config = dict(
    dataset='aerial photos of the United States (SatlasPretrain)',
    widths=[128, 256, 512],
    init='orthogonal',
    orthogonalizer='newton_schulz_5',
    grad_clip=5.0,
    lr_schedule='cosine',
    final_lr_fraction=0.1,
    weight_decay=0.009,
)
Rows from block 11, named by matrix and row number. Each number is 500 + 25 x the weight over its row's rms, rounded and kept within 0 to 999. All counts start at 0. Numbers have three digits each. After the name is the row's rms in percent of the matrix's.
# convs0: reduce pointwise conv (model.blocks.11.convs.0.weight, 128x512x1x1), inputs 0-85
convs0.0 098:466484483513536443499510460533524545539537498511520480516513463503548509494495485482546481503524464508517504524486493472486547486557512494531510494494456500469495513492468498479497517483516549519513506512471508507541504528487508491472569513486519492521482516
convs0.1 095:495514501533512497446507460437487476425519528537494495516516489501530508459515485494506472462475413427494474483443541504500508521512490497471545512505510525487505475494483448511433527494504529520505460510527477480511532495477491455478504470468481495522486474
convs0.2 097:512518532461503504506500532491542500524490478548503496459515458467499492521492521475540502489581533513470469476511521467482507492472494498538485460526488499531474467516515505493465490545503513501485522511474566464521529452485507468528468471516564515470468477
convs0.3 105:445541498535459497462509494506482520504493500498488558529482571518476489550527468479534465492512491472493572515452492463476509486479501517510495514511491509515514482521475522530488499476500512500499493505476484540475518486500491526499495486527455492495489487
convs0.4 095:549516502528528519548509515492569551490501488563513509519488502464452483458480509492523502505504489487465474505525540525527491484477511473506502525511488502469512540507493490483557507512489489494486524468490490484517500463503481443543458533502510496495495536
convs0.5 081:490516471468484475465513539561525518487508538501500486521455486526476434508468511518496473512512526461489539505582451498457488536506489512505508486546532505519490508498498500476464488517491556501481437519508513493519496527514506491462476515520438506491479494
convs0.6 097:483463492479539497478481509521503453489504485427499489501530496519430476519508535506507492502511516539487548495554519539500496493466504491539532514454481502519470477507527534524512491494526455532512495511489464526485536467516500513499465575502489489427515518
convs0.7 105:527499520539521492510491461526496498463503523478534510493527542502479501512490490496529529514505509509490521494486521533489533472500477501544531504527492524464530504509517503545490482499500541513494511502493527532519478441494507482486537508478477479509506504
convs0.8 082:501523522469456538503496478536500462496500484541525520491494472525521525522446521497473488473517539490509496504530531557445495503532459498507526521513470481543460495499476452485477502515507540505497478516510523528496484478521495513535540530552527507509500467
convs0.9 087:503460507502521490516486489486482463486483520515484510531514473528472506521527538502470512497470477529485505463481466526471497514498484476492491488447448492511518455531511492494468493525500496487490506471481499470488561530499492537487557483499520502574518484
convs0.10 113:490517519510495516495531500465466475501499498521529495481477532470505531529504502504492514464461508484523521471520499491495487484509487470596488507427473477465535457525464445518506494541504509487514504478493499500475559472476518487507491529496513501498505494
convs0.11 076:477509500499525498455492483562489490460531529508495466481525499462498483516518490472478505473516507483468530533534511485511466522519507539474513486522502490500493507486529500510451480506512502453517539484523498476504529496554482519498526539509496523463527489
convs0.12 101:472511463497513494483498492481546457454528572540497491510501467504481519488481503504538481496504488507484529488497498528529481520461511472483476521481550491510546538497516497519484512449479534459515512492473476482481540524538506548473518457510483498509481526
convs0.13 111:505500491459463517524489504479444486497487568521538538480488554535494549530464491540531522519501501486547492446499501545516485526446516475486471528460515507458456523465552532497542489497525475486497514520499506519511474429506505516485400484479520536483508491
convs0.14 089:490506526508459536528515486486512551489533491474499478528481471517512483466544482468492525482490458543508485524501497496481526466444514548477534476482523495518498483449518529530514485523533486505490535484519489561546521487503502497474477518496489461477468506
convs0.15 095:505491449493518497494508469507476562486492491457485485492480480510513526443471466504498531490464537514530501534489553499511475471473475466487519486534481486484517509550463487494528466497499510485529502488496468474518476441524506505479482529507518501474473483
convs0.16 098:562516524509470477523530547511512501531498476501490471480489475511478488472517528521457505509496456475478506529514446470523511501472480493468478508522493498470518488479553498467514504513491531526457486501494522464516519513490511493565481455483511485466486524
convs0.17 093:444482520512464490486530457510486504491521505503494530548492488509509475488557497488495516508464521522490470490466514454511479474450487503482467462464449491472499507520539495482436531513503529495480443498506550480477494497483454496476539437467507464458473527
convs0.18 087:514478486488463489478480533472454575476473474526481505460510485454506491478489511511502500488510528533509506526486509520517532515506498473541471516530504488503498491515509505529481522483485560457512572484481521486525519493519503501477526521476490537501497499
convs0.19 110:489543482469493510469520420546521461463524531485501483491512456542494515511511482522486494464485514477482495511518499495468493515514463540539504501478472504510507510514508523454488500479507465483491436489499502508539506494467516481487537430515461498514502502
convs0.20 125:523481495489459492513485464491592461491478512554519541523514481515534524525532489507508499510517511495504505481486466495476505497491507512471510508522524494515543512505493499489481514520487481493496520513511521479475493441510479498539484531473504556461497504
convs0.21 098:536555492501530477473536579510453558512516520492508569471472512513450498515560499509469470507511547530474480498475476486504526504480511490474497518498521499481446487525520495502494507517511505512495465473475517504447476442486495480521521498513545483485521487
convs0.22 106:514516493550474553500503488502440498499508491470502513521500550492509547525524507531491485504526499514480464509442533490490489484479492499453558484495503487445519452526523516503520482475487514513479506480511497522505494469463496489502477463519513509463487545
convs0.23 098:498505514484497531487458518480503515512494474472517512552495554532487464450514470487519488509471514452516469491510462520499536463511535497470477484516478514543519506506512504497492549469401466519507495498533453502494472439511522484562528451508527492494488502
convs0.24 106:508507515520498493504527459500498466511497462462469495507496465502482538497500460479514523510498477548508513495480516536501489510612515543516480481453456504470524456471484496503491471462488503502493458506504536489496561422508497477532504521517493493480458502
convs0.25 084:481473522499507486491498502484469563505491501566486509516501537488516539521494516456521468499516516502495515540498497497530511505512542488504498494518489470519499509530473535536534526513511483493488590485463509505485483500533510462526516552517512502483489467
convs0.26 151:482497525506483511501478488503542519466484499480468491464505496530457485479486580489504508498484503500483482476518473513507519498458509508470543501522489498506541525528517499511527509518501528455487438502506502483490461512515494534496500499502485570495488454
convs0.27 096:517541500494517531482466524509523527523480484526489518477482556468509493540489536492516503484505517495518500496459504472475455545480514497544542502490475484476474512518482491511535499501487504544517519483517518465473507542491500517495497571541493532487498512
convs0.28 109:514491527499535519521487448502500517506509529539532516500468491506509511514511500529472508525510497515492583495504479544525507487502505501494513505519506503510495479512508519470481485497473531475506516482491465501548559535504487430533462495500463491474487500
convs0.29 104:491503498485449542522482479511522529494476475528504464503498485501465514523533501502493510504522517512474501509483482475467488503484464500475524497476436495470498489524501472507488470519493484489512506516452486497515495515494503482502469500501471488505521538
convs0.30 101:485493503523518507487504498503495457464507506490514483532490537469469539522526518491489526484504494506502426486358494470465517519470472516469437501515530510514537489506515505486478473492518513519488491506515490508536495481532520533516496513497515527519422497
convs0.31 097:523518523465476494511494458493499502464503474507520503528495546525501506465510459526466491506479479487495491561494527532541456502535508485498592498545492497537487489454527526510518482486487506449522566543529495491492523553497528539509475563512498475513477478
convs0.32 085:494497510564467482481558536522467496528535507468513484485536515490524504532484501488514533492496498521499462518529520495508509492487503501497468553513496507501557478490490482500477492497497550522529501478520508508491482508527488503493525539473489521451537434
convs0.33 112:454490518506537478467481481519437479511500538457492494518489480487496473492510488481501498528543508515497520504494527449521507524501469517572461536490490486514483447473485503514499512501521467504488485507469527508490550470478528465532519450477537499502494468
convs0.34 111:505512518516468493500492518493483524523495561475500475469503466534494509480489513504509477503517500480511498521500528492474487482469522478467482521508492523513470538522491524515583495489498531499491522511496469506515453413544486505481463515519520493499553482
convs0.35 098:579495514508486508543497553513535531486510478508529493541480489549492502492515472481456502483511495448539472534451494508518547472458497530490494478547463531542525486510489500526487502523513505510495493496500504508524475529464490496519493504492538497492500476
convs0.36 076:483475505484523475481487451544519490461493508493510523465511516513496485491530478496517494527504472509487496523472502529470529495460520512460502508538507486551520497484490483491456493482485470495490507510509516475459531487509509532530493480487502509546483521
convs0.37 097:495511481470496470500524498490500475472539527458479451481505509473493484533475482503522503525495458476538520496472503463527560491505459485474526478451515479456488499521500482526503541520525454490507548492498537532475497475518503456450513519504485492505532500
convs0.38 114:527503490511504541545504530491455467512466507525514563497520539503494530494494497516448540518473443506499523527502510492498489545526488447530512537517519467487519484514509543505491542468447482474512525485514477495510485498499475507512477508502448530478513480
convs0.39 109:494504496482458524433495503473551571502507494579516493509501502522509496501524471491488485498505470488515511499449515498523497473495481496576475531463510500500481482481467491492466494505482497524480436514493501511502509476516494475536503508470464498509481507
convs0.40 093:491510503494448514507492518518456499512509481515493480514510525507543525510515554491466449552530480494500495491494503551494485499514493478486535487477515490506502537539491475501429523514544507479504534502488515495522502422465489468514523516562516504499545520
convs0.41 110:530505512496488452499504535531497532505491487490484538521485469488493481495465531472516493518505558488497520500489531520494470477505475465497480519555482499521544478509537521553558493489505453488501529493518501509523491443492485501542533496489479523481480483
convs0.42 100:463496521520474511501516490445491499506500518475486492517512489476520475529533532498470465498495495501497492514489523452519502509581490474477505531487490520482501461478537522497489532505506483528486476501459538513488483445502515477504556460483478498503504513
convs0.43 110:521491498509488519476459537522482540472486489466536481542447472479474492462497544502515501531479497502502453495483513496528443501474473492517531481474467486480471460532488523538511510476475467487510536474515489510517532511482486510533516495520521472506510514
convs0.44 105:521528484497548513529509492499527435512472483495507530516494477476509471508473486496547509516507498496476572493503491521500486519507523480519448509523521472514499488524450528480452499529504492466540524484505512485526524504535478486522484483530545505479472538
convs0.45 096:566495487507491454472503490477521496521495501502499541518486489512493483469509455487529500483494524517509502464476541506507508461458469462475450506589502505499491513518522468470503519474540527507478442486528545484492504495496492513471447469504495485509489508
convs0.46 108:473482528534552498553514484522495463496523477496531503496528494501485510490505536498493529467481473523510505444588486527471530495490553551470488502504515512494504506504497490520468517457483528504468465458495500512485533487513496533511539497502496485465461566
convs0.47 122:553495496547512466523528501472463489468517462478482486521475435484536497473509524495500480526511541465491535493500469514472477453575510541538453479537477498490508526465493500499536499512479464496468470496487497492492567464513512516496529486469529549451485473
convs0.48 091:444512520469509519537465546522505543519525534532491520495464476540480490562535483453500490500545512491484484529418500476496495487495499559476501479514506501511530525508501513510531526511501465527495487526494512528495536522552532486434486509478492525510500438
convs0.49 117:502521485520494512516471540519492488464505511505481501496506470513467476466521507521483497513471545519486534492528506524498529472509496516494507476473503490484509496496530502498470505474506470462517492519504477497488497421488520503533460465480484518487490538
convs0.50 102:469494453484538551496488505545467485488516524485498506501497514518543530515469486522503539508490527463500515449479476535503521506565501477548472505471495507474465503532534455528461506481473431471532483521513498500499470510466491490470488464495473490502462500
convs0.51 086:492506501498489507510529442480504447491510503517492522510474530519480521461465479508509505482504468500489512519491564497470474507511484490535530482511474481493503464509489492481468523482505575521506509524496478534520489480520497490515513538490467466465507458
convs0.52 105:505473457509511474472521432499510448457491505471496533488494480486511499492528423506487515512481492491507515495422513499463510480475500484504484488562506493492528476465489472477447474505497478488483490468491504519509562469510487513517526525478498485469494502
convs0.53 109:450506527457524493552473518509486556521482501490512523456508500495477510486506505533515495515481534508514462518512499483582498510533507496542445480489481489504492517491500495509488503501474526494480496513481474521533462459516468431472484445489485536451499503
convs0.54 114:518486469517521497526488503489480487512503488505521498450517505460533492478472506500524495565529557482493532487522506457514500477468527509510489497450507509480466519486521495501573506511492519500482500490474484505469523445508530524501496509477499560498514447
convs0.55 093:483513504485489485493539489492537511486509470456544503539521489523488507477495504469489527517496433501519494455484500519501519474548497507483494479508537512499532500480500464497495501522511588492509480522489531475490478478490473485524563460479469468447461533
convs0.56 093:550506510521530536490470507465486547485470424469489519506514493509513494502468503521507527492470481519491431518447465535485486531449495501487462510505522528528490479498531511506490499501468604496518511489499484497487502493501465489531470517491498519512475517
convs0.57 087:480487495499440490492515513473568496489494485461509495589522491545487481511514493494507512457474496494489510508615507526493485491516524506527523488469483504509514544489495518497516506520490470504519537489525483502545487487510475510492514579489509542473530521
convs0.58 086:461526534526507511498539452549507475520488467533462489581473490576523532549492510509520470536514437460478484518515475509520511525529523555486477477480511509519457534501497484504479524488539569475457453486490505505516478496520478503511518425526507483506532465
convs0.59 100:464502506497458495511501535499495488468508476512494521514517504505460499495490522493517465503476488479470512501513479488499471500489479503477516512482523504463523483520485504506438518513523521541516488483476494499493534464544466465493497493527460492499531508
convs0.60 100:460504499477492467501495492500488488476534528491471482535486565507499517522488535510493474542526518494508529473500493475527544504480507478478458529532506506499522513502492516496539541509497485487497469495456532468487551470492481510454478501526498490515523510
convs0.61 119:494501495499493502494504540459458490531488526530532508499499549473499518497477508506488485492506442504496534482525508522503545478519482518552520473468437493511502486489503471473449521434487496495535500510544510526496511567459517496476504471474470489484508521
convs0.62 083:502485491463524526510481477480454535523486533540503532521545490490538523506503516488533496457495505489542488460458537512509519491491518463440531465564494491476471524472496526509475453533476514482510491494484551500485537535504510531490535504528516490523473499
convs0.63 090:518471461487471468536489509527483568472497509518489498484493462499493521516530526524502557484508528489490506502536456484479513498552515541406499493517501509520526473490494552541523487485505546482522522508514519499525504481525505508510513474502495504559516513
convs0.64 094:517489478477534492519516542527483489492503506480513508469466562507465519475496515465479472468502452504513497495556485505521502485530482538493474512540473505537511496445455460545520549497499538458507557486512490490484548502501474477506539502492503493502486477
convs0.65 117:496492516506457507513483494505482449504527493495510487475471545450441485505534501484437521510495431490516488518450477465504496494485472493503542466542500504529503475503479470495500523510475546481461500482486479517495504471457472460468493544520487470445461572
convs0.66 093:453490463492533506461491537517549534473502492509490526478459524530490470536506489500455436504499476486520486499455546472531561516493464504527510526460502499529484484530516521454470529526528532496493525505496516478465506505474511536480485509517505469548480492
convs0.67 085:517509497447502512488503517474461573518479483474503505440486460510503548478512501500516503495484501524497465549467504513496508505498497489454546490485496494496510496519489482511498488499507563527487500507483458501511477533491497482495510511548498495517494477
convs0.68 092:452487490533547511464490510461481492509491547518552502465517559520550476488499443514517498504492496474526509476520569551486454480522499446521492488474503513496507517519519517473474437506426479490508477471519477480487460506510500461488496528460507531503513450
convs0.69 094:532521471500457473509500446488526517517479532526512485542491530485484472477526489495527499486463522523513533557506489523536535500530497482496522493524497492502500462525487522563527546555499513492502524476520501520486499515509481492495471480489467496532543524
convs0.70 089:514527485496533539527528496564571508482541513566492465514531462491478523552492516514514493510488544472521508504578477493557500491542536524518528504496524495482505522495489514545497462506499481491499528459503454500541467550525501497501494519493503496522569482
convs0.71 098:506473518487461559496496506485488505477503498519446490525497447552529501502474499514488495504521500507499461502500502534499513529490549465483544514517462485436497497513503488512457507516478516526508496499506523506490478533453497528493504530515490496502491476
convs0.72 077:494523521498509452526486510485448599496508520482476500493447481525525451475481472512550466487514464549474500512520501490482493503521493464443524513482471494471481481483530498482505483517474527504527521484488519490498515498508481496520515512522524490457518504
convs0.73 104:475516493491468499494462487513605508489488510491485457498496482514470476506524507485492506498493513494470470516512482495504506489529504532520571497440517497505479531512511472525485536514532505522519466518514506507486503568522494524511455503471457483523504499
convs0.74 085:447472483482468449473528481489468517463517479473518515513507461482529522473457481520570510500469457469490529505502539509488505472489484493507424544467501501488528514495490481517496468481475504514500526499503482512472464499504502487497528495515502501468496526
convs0.75 120:532498507475584499488458519515474527522479520464552528501514501528481478480484516485533531506490480507539504495504512516509477475494498475454456507475531484483495494505537505531542458548470467513494462490475510492508478490536523573524509473510481490489515465
convs0.76 092:488492474519561500447464486487541446475498515546518478516527525465497477480506491492511464521492476507496505462519477494455478484485490510479533487480509505465483500466494522508475478465475481518492466509510534512503506555506482499518453507471478532510523460
convs0.77 109:495522472484482500536443469509504545475490452493497539505534490509464497518498488487466554540528484482524509540474497502532494516476517467505553520490476505508481463468518488471508490491509506537501475504549533512500462481500508492528471541506509495510512505
convs0.78 085:498439470506521455483480460523562490517514488490503485556504524487559485499508491469474511463495534494514516505527457521540473528506488532494520519519488497510461522514492507507499523505492501516479543517487453487501561484462496570474542472475508494472521443
convs0.79 126:471476499501491476485489558510529563490510524503508529537502526492528534528523532495501482476500517493503534469444496516483477521536448498530487500511512476524510485474510476492484540514547462496471498530502481497490449482493487539532505543467498523509469478
convs0.80 091:519529532496481467480460509480481447499501530510497474531548465481502470532539540478459478498505493516483520476449491550489513543523490473485528487544514493476451513521528473507466549509506484503476491476473477480529479470487465514469534483536497475558494485
convs0.81 108:460493515502556508497517508483487515482496488501468533462468504516535503472481478523518512479503499521501474515509526517535502465493528500512524523473501498516516503505494530520508427532484486521539502504486501523462505520493514525504474520474474487486503488
convs0.82 105:493503509456527511463525524506501444544514522430515491509519479508522487478506505507487535513501544479475468490480500511487487480535499512498462492501473522538488498508497495491500515470488443485475533484543479522492544461465499510487518441499481489542534468
convs0.83 105:534480524487501466495546503491485490470489518459526501460486514519549486541488526505447497481476539522485520501438513490494531472432514510528487492499514511512497520532503523486509476501515506467480492505457503465495482497499560525460476525475492511485509491
convs0.84 107:527489519462481485529528511506430479486500469487492558485518500483492505531521486501467519479514519486511456468494521476514516465539511507460476496550488503500497498474491473495533544538524499550497489507495493514490516496461505511554524495459500494497475486
convs0.85 083:487485458532522491497493489456456578464491501477494475498480501457520474460489478489527452511491556459471466477514509485475499448491465512503492475537472487471500442533538471477451469504478502502490509493467478485502507477539509539485489446528498535540476504
convs0.86 105:518519498493563501516493528476488507492461488495522578498490474458509503463496504484470549512486496518560495492505502492510501477449525487492485516500491504521501495478531504513484528501488481494482506525464498536455503529464516504557524474460521493506490494
convs0.87 110:545458506545474513516477517479466512507498474502516458480504520497493488470512517477530473486479533527474461513469545590527494476499457537491499517519483519458498523480506505498464522489440494473483482501486496498464490473497508502512538474476531558490510504
convs0.88 106:490519529454471535539467515466537484516486529501464523506485484482515489507493569471479486522524487513470486486470484496505529499496475523453493499501508484559513480538504501507503477513499496457474489521513512471489484520510479506541490452499526552527521523
convs0.89 079:466535476502522462485507465480502450510512479487535520552514495534483525500530450485501508530489428530511461531544478517496501491452475510454477522526489516496494501542486473445478493532519509555497470492510515491484494464513484482505548500510531486503497458
convs0.90 089:549505488484449511485538506531485446460488474506491561549445524525477504515509484474529563513456496508522502495490513523529524496495467566489489496500514494515537540524464493455470496489497467493479424509520521508472512497506498509536525504506494463472520497
convs0.91 093:476492502463477515458499471464499489534509500531514511514510563519526500486509457468502528514535533492491439471521496510490502460550528491568488497440507514493455461502515466558492497472460481479486517501518506509476520451527494525509482553522481507547497493
convs0.92 102:489496515536476499525487498491524485547479485550478491552507484542487487450517471501471487485490481509466539509488467485480505538493511473493500491490489514497483486465524519494522556502505484496447483488499502505499499502496491455495505492488487503527487533
convs0.93 103:441494501490521499466503505481520475484487543474525529518492536542524473489455529531503497488480473496511505458517503495513485485461478473479584510489519492484508457500510485491472516550471487515524485505528456491528436511525484496530504518475503510486487526
convs0.94 098:422494495526563483490489519448509498508482498462479483533508487499490477492504487516513484503469508484501475436469498475473477512486496449493475540483514490513479518538505500501510501492475542507508455515496473514473461461533500491492455498488498482487517531
convs0.95 105:456510511494464496515523516488502522531512484540509508481476503499557521506500543483484508514527541477541491508544544538529508459522502519565502476497519494501466535522464500489516491482511500501518474524489509523530500518519514468480566509495470534512497499
convs0.96 089:490512521503492532526505465512499520512500547529493502545476493529473516508531484480470537553485491541486527478450483527493529472475501527487500510535477475525501532499508477527495523512506513542505510528491503512460540510505489497445532479500478480503522502
convs0.97 119:452485485534472509490480479473473443516492524509522482493521498493548509501500544493484509499518503534533476485469487456493488525520470485545547513482518484505469521517470474508463503461491496505516489506501473522504508510470478492483497527509533511492545458
convs0.98 086:500465490491513507497506516466514521462499478528457483518494514521475491480516474492494482487492439483497506505560530479474449488523499438501462480450519501479487504545514483522524515483469464491498548456503526524466492493520479498512491500491479522454495510
convs0.99 120:457482513503503524486495478477507492544528508485521507491540543488517497501510561507495485484502515507470479479491519476487470489474466483540503501534528484495499530507504532508468527544499504492490513500524490539519502465515488497475536585502483536479484486
convs0.100 091:485522524513499472492480496493459524522482503482458474459511494502497476507509491495513434508536501500495531518484543503517499531489493500444476502482497507459531494470506520525431507527518491521536465461474494489530557448509493499476545519540562490472493524
convs0.101 093:469531498477481534555447562515481510479504535491494525479496488467479493552526573510486506539515544544500489479496516532547550506472517515486483496458505486513503511504514525516551480509499483500492512520504478506508532499463511463502470475518536529529489523
convs0.102 107:517489503551476493473498473486502524518497488491511524513508471551517523548497506544511501448499497505481486524506538511490467477462527487457498505545491474495571507470521526464506491525491527506487534471462491529515484498491516497510535480504472521485511485
convs0.103 093:537499464470487458512478505515535566524495506546498541502507462504467460479493514486473475470468539500497523526515528537495479522505531554524533511540528499483507475541497522515536531557511510547517507454492466479483539440497499488523516508486478525450505549
convs0.104 104:499485494540506508530540493521507424496512479525489489468441523532456503547526520491523517504529511501474501516423484497468509506503488515512469487534478513497524496516502505506484497509550467484457508504494512498534502483498476526493505538482495476448499434
convs0.105 102:522504495534517481546501513460474489520474530506499479531437523473468518486516506495507492518480485500495493498489495460537484498457520494442533478504525515489500522500485537528534543529487539471510520472497502504490492500527469504469498477510531480496497524
convs0.106 110:481514485500495535508532496483497468512481512489511505510485527489535533519503524508514485489508520508508529502487475493510493521504506455486490515503505483453509504554493505521484537509493541508492505529476478518491557423524485487530510473468520529536520502
convs0.107 103:505524506541517448493483499471518537503507507569497484542496504523490480485510496505468493513516450488481520526529505528515518493500502468578492516520503495483484498501480509508506568543479494524471542475511482510536521524514503514547485463508498489513539492
convs0.108 097:507489502509482497513439500489514495529527518510519447535520545479519497477475572486555512513456543538477504515544497540504491531447472477514487499489470499482470531488539502554526518491457449509498481491510532515491515512491505503478484447503518497522495495
convs0.109 095:521485516494541501466533475494500506524499478507507532496549468528548508446501494498576543487464488495514477571544527469545507503458484462505511507488503517499516510528481502540484500474469458483518499497500485495478457466480499479520480478497494493503539492
convs0.110 101:480501448527508496490526544483520525469525505496537513523508546481488452505513521498466535497493464508473496489561488507498502478472528516515478513490527516442494509505504507516517514502497463492464553512528477514484464507516503527519494523538503511446483560
convs0.111 080:515505494515470506502489480477551466492495509519501504505457545522454470514509510504525544494522519488486508478547490519422481530489468505500501514468499497519461505528503480499441497534489425515508485491505490475472499485505470490525504509496560498467498440
convs0.112 107:459475465502477488490493529501546527460479561536497505472525507515504499516522527499526502552535501501498537475484519525514548464469496512482460508520513504517499575489516544528499490536528521511508512512480475487472508524490499491502484466472529471531463514
convs0.113 088:474543493500521500496526507580457506460539518484523522461485538503503495483502471465525475538530505551505510526519491515501522489453516518534510523496481499522476454477487511468536497517510512523497549503514464538505535447484524533502494532494541493429496502
convs0.114 095:483512516532505494472481420507502496478508525485518505530548499503560503493508513524484521531503487485493491473470468514492533510500490509460454527513475498511515490477492514514494522477489519456482505513552475541517477486522491522550506476508463494495535453
convs0.115 094:467517544484497511513490480508443549536531517492507549518516454559465546497497506514478461465490510499515469527512516511532458492547526509520523516486510499543494485484490482528550518510492521528476550493492487520494508408471505463500466539517488470481512504
convs0.116 093:504483526500516501442490490483426550525483511558526506476469499501485502506496483491494512500496497500515504500431535514458478493469446529541540505577503505486486546579504475510494476500496501519503533500467463465517514475491458467491517502487494535485510486
convs0.117 096:565511503505483544491491522479487505502487481509480519479489486519505516512513499511497513501492530466481561478476494510514494513464477480498471482539530497483541483501497499461519475519483556535509502478481504501490577467495472494532471515499514478458493499
convs0.118 095:483504512531477570509495508466510458468489536485481498508510512484499533509501491512463505495507512522529466508453558491499503506509504454482447488540542502504496575526495512480521464492484546451489513498501492513519495456521522499470454508558508492503449508
convs0.119 094:500535495504448527524497501501497534474483478534432538480478522504516536518500514526485508511500559538509477499517507458495501528486533488516518513523493483507485479547487504516537517527527484471512561508519482542502519485548528496514506504527571493489514516
convs0.120 110:491485514500521495506533501482529460505508514480519527487500600497499496502507503480517516516512491498484508516497534520502521499474483501513511490545522486506515523506488523498524508535517480489498509474527481500500472456538483504500546541524523508499532481
convs0.121 086:504478497522518534509501435477467380511509502550532491485480505518502496493505477503505520530515502480493438472475477458509522511449463485487470471515518500497518529510485518518516482508490606498480469518535518504524522564469469478495507486513479461531507487
convs0.122 113:488513491537541528529479532514474458503515481488470540489480536493516478467513498480587480498529558498466521507495484509501514516473510494482502482505516508496500461504474477547519477547536456522482473514558537485534504492551506540503518476507519503485553523
convs0.123 106:536506516532462475514509503510524457497503446502489541516507468498517484492531501488515477472494494490528526477545484503535503480473549494519523505529524480532526498486488481475476513478503450489507493486479477521486526481492482458520499475452508538495503473
convs0.124 107:517533517509525492456458458544510523502510530493505504485513465490533484495483500502488496521491505500501465492501488557523518462521463508499506482514542512536461480517523478526499533493510486471499522493482498524490460508483521495480461462504501502505524550
convs0.125 078:519499507490485513468472493502485521476501523506497519508489527445516503469487472494512487497505524474524503531466519491504467514480470515476493481513485495480456527549460456499501513497500509477497532508514481479437520480502497539507489488471491518519490465
convs0.126 097:560524505488477465478465515479494525494492524500487472536523503510532485473498492514499493534518495522495474454464475517468513462483491523481446490475460514490469507487489516491469478502476478497490463536486457500475487489528498519497475501460547522496488467
convs0.127 100:580537486501480484517494492470544528520484446562490499528486473464486473493486459502517489495486495482500457479484509488495473502518511487492510490512514496525499471493495483499508488538468523502500535468518531515562526516519487447511515404458531512480495474