config.toml
init = "orthogonal"
residual_init = "scaled_by_depth"
nesterov = true
adamw_weight_decay_other_params = 0
Rows from block 10 of a small segmentation model, named by matrix and row number. Rows with one number belong to one channel. Each number is 128 + 24 x the weight over its row's rms, rounded and kept within 0 to 255. All counts start at 0. Numbers have three digits each.
After each channel's rows are labels from the 100 images, of 14976, where the channel reaches its highest value: "patch colour" is the nearest of a few named colours to the mean colour under the peak. Only what is clearly more common there than usual is listed. The data: aerial photos of the United States (SatlasPretrain).
# convs1: 3x3 conv (model.blocks.10.convs.1.weight, 128x128x3x3, each kernel summed), inputs 64-127
# convs2: expand pointwise conv (model.blocks.10.convs.2.weight, 512x128x1x1, transposed), outputs 74-147

convs1.35:076123192149130142108142106147160150123167169140098132151130149123164154127116119096094138135150114126129089163133135161135120165133098126123152133102133085133162134099111147143157107156123126
convs2.35:111131167122134136085146095122109104150120136083141123152115123091152117117170114074090146120132118146135122134114105153108117138122201122128093134107101134156095113176100106125139115093130149143150135132173161128212156157
patch colour: grey

convs1.69:115133114117123145137132141104133131143124126125132146134134124120105132116119110098121152102136175165157130125115171131110120118119116140141140199119110119133124133127134108116116129161162170
convs2.69:117131123128150160115143168123155103139137131140147121109069136132099102109140137170131140135123116110117135135115135108148116144112079149118063122109131117123112136092102159141159120122118083134104141141117140145125137102
patch colour: brown

convs1.126:107131190162125119121112087119111104147159163102080138162121164146116145113144136109110086155137136096122118133135116140113158117121109151115139134078117172126132139101128136145143116131144104
convs2.126:127115134100082086146162157128151146117148165134106134122143117110123146155176146104081117128119144117138131116145118103191117136127099107128071152142112144112155128141106148135154134138129126127144114149173093174126119102
patch colour: grey

convs1.6:127125112124147129164112158146159144120161128142124159143187175148124128104156147136127177122131119126108129108140113101110089132086106095165138128162118084156147123145096137123155187112178106
convs2.6:115128114143104067133126117143132095123134099094148119126109102090111174131130088133125106119125155101150124111168135109105161133112135129150130132148119150129169125129109115110133094151123148119129161113116142116122144123
patch colour: grey

convs1.99:130135151100126128120162136141170118158172100110161135148161136113149124166146146152142157166123114106103164163105140136136134110124079154109118159160132136160124157150148105135118122119113133
convs2.99:102120127070105120113143120125142085112152146129134126112093114159176103140147137133120097113111150081113138105125138145163119101156106104124105137116129105102101141124102153085128122185124116128127132108096115129146106119
patch colour: pink

convs1.72:100099099157121110157115156081154142121142095108146163188114158130111141108191143116113123149102129130129155091113116117129118155105152134135130164111113100126127117152147120138124134119170133
convs2.72:160134142152128143102142125085105072105117124136144124148138156079108141101149147119153178114134141100125133107119109156126141110105071151119099132127121131153076152113114125164160168121134146124116126157156130155138138111
patch colour: pink

convs1.48:140135136135128132110068162152107088125074130126155132110152123116134112109130097126114100118100112116136120099131099118146100111132161139158096142130113099098134146133165080127162112149136139
convs2.48:186139087110130157099148102103117051147133150145119124128169149129134130127122161097093089128144092133140135103130119164203127134131186089136172111120113136119074141110118143119119168124127129135116203134129138106144169132
patch colour: grey

convs1.12:077093133186135077103132147126075084116148142138094094139121148149113130112124104088106145133138109116131065139125136136110127123117200099114114174113134131160162074129095112085142111148155146
convs2.12:168140103108147122120121142147147101110109157110143140126214159104106100133135132164121178128092097092152136152145120038171105139130168102119050135129143156114141134163137122169133114138121121148126089112133097124114125139
patch colour: grey

convs1.57:104114172156124159112150172123128106118141124168104098136142143167139154097094108134180115121161092135144128106116113133109124106137182118163089089129143168076096137117108155142157129099128152
convs2.57:164131145134138127131150085093149155117145153139165120106130143100160161112081154136109110142132087121102128109123081119113097089103099126150142120117133129155104162134118132181140127121125102123135088138150099165087106119
patch colour: grey

convs1.117:180136208087156123145142142176167159122100116132182118154153143151164112110111125115151109101118132177156120121117108165116108151130137153163132127103118127098121136133107149130140119134137150
convs2.117:112142163123133091124098089137122066127129144119148128137172122118140110115163105126103141134113127123118138102124085168135126112110121112130100133111114104120089118132160171134139073110136139103132126138118125147152135115
patch colour: grey

convs1.82:125118150134128124130103154139121148145142115141169149133121125159134124127112138144130111130142179092120154113125110131137078178134134133162156107144108143110125070152144130136136113135139150
convs2.82:144146152164122130125136153102132152096111122126126133127113119113100145115103141106125114135150136144142127114126170157145127150128094130121100147106185133140137119149110171128121183098106106133115171087092125133087169112
patch colour: grey

convs1.34:149097099077169143163114123145104087141122148102172115153086110122096086139127169163168111103149146162106172109136149102125105134140162102130098121134134149124097174119113087071112145097127128
convs2.34:112142178115151133134132153095147120157121128074136137116149131110141131126153152117124114109134114139113136130110123136116121111129098089123157129144089150127128135115153114094135118151139137130139135162066096131109099136
patch colour: grey

convs1.107:135117127130121104161080138128166120118149135148137148149133154171119150134084171126165147140155129136149126122148119118125098190121140133133170107125125122145116135195121155164148143167152132
convs2.107:104132163097118199135131125123161143081134108140100123116109109151135135142154111097147137134144123172092104109130160137097141152122121135109157139165137112127103131082129093146140111134139120140142100150094164117122137141
patch colour: grey

convs1.121:117110137123151124126128121128137136144155134158133158133128137119162185156113173146087095151121068127126118133076127139104123148144128113129101150154099079160161139131124172154098083104097135
convs2.121:102116124126166102142056109111109099142145158126160124111094122134117122144130106106104112135107095106131113133099148127096122133120180113125051123086131101121103144135120115121123129107124120134157097122141142118113130104
patch colour: pink

convs1.19:112130123163126090104123120134113097151131114143104171120125147129113114096172112098091127133158090122162110107129096124143083103128161122122128121098113075130118120124163132164153103148150149
convs2.19:136119140150134127140136186103141146119119156114176128152107162149136129106132142130062137147111156163131139148117115119126116143125159163080150131132092151134106109149121147140124083103122146124111115120120151158178154119
patch colour: grey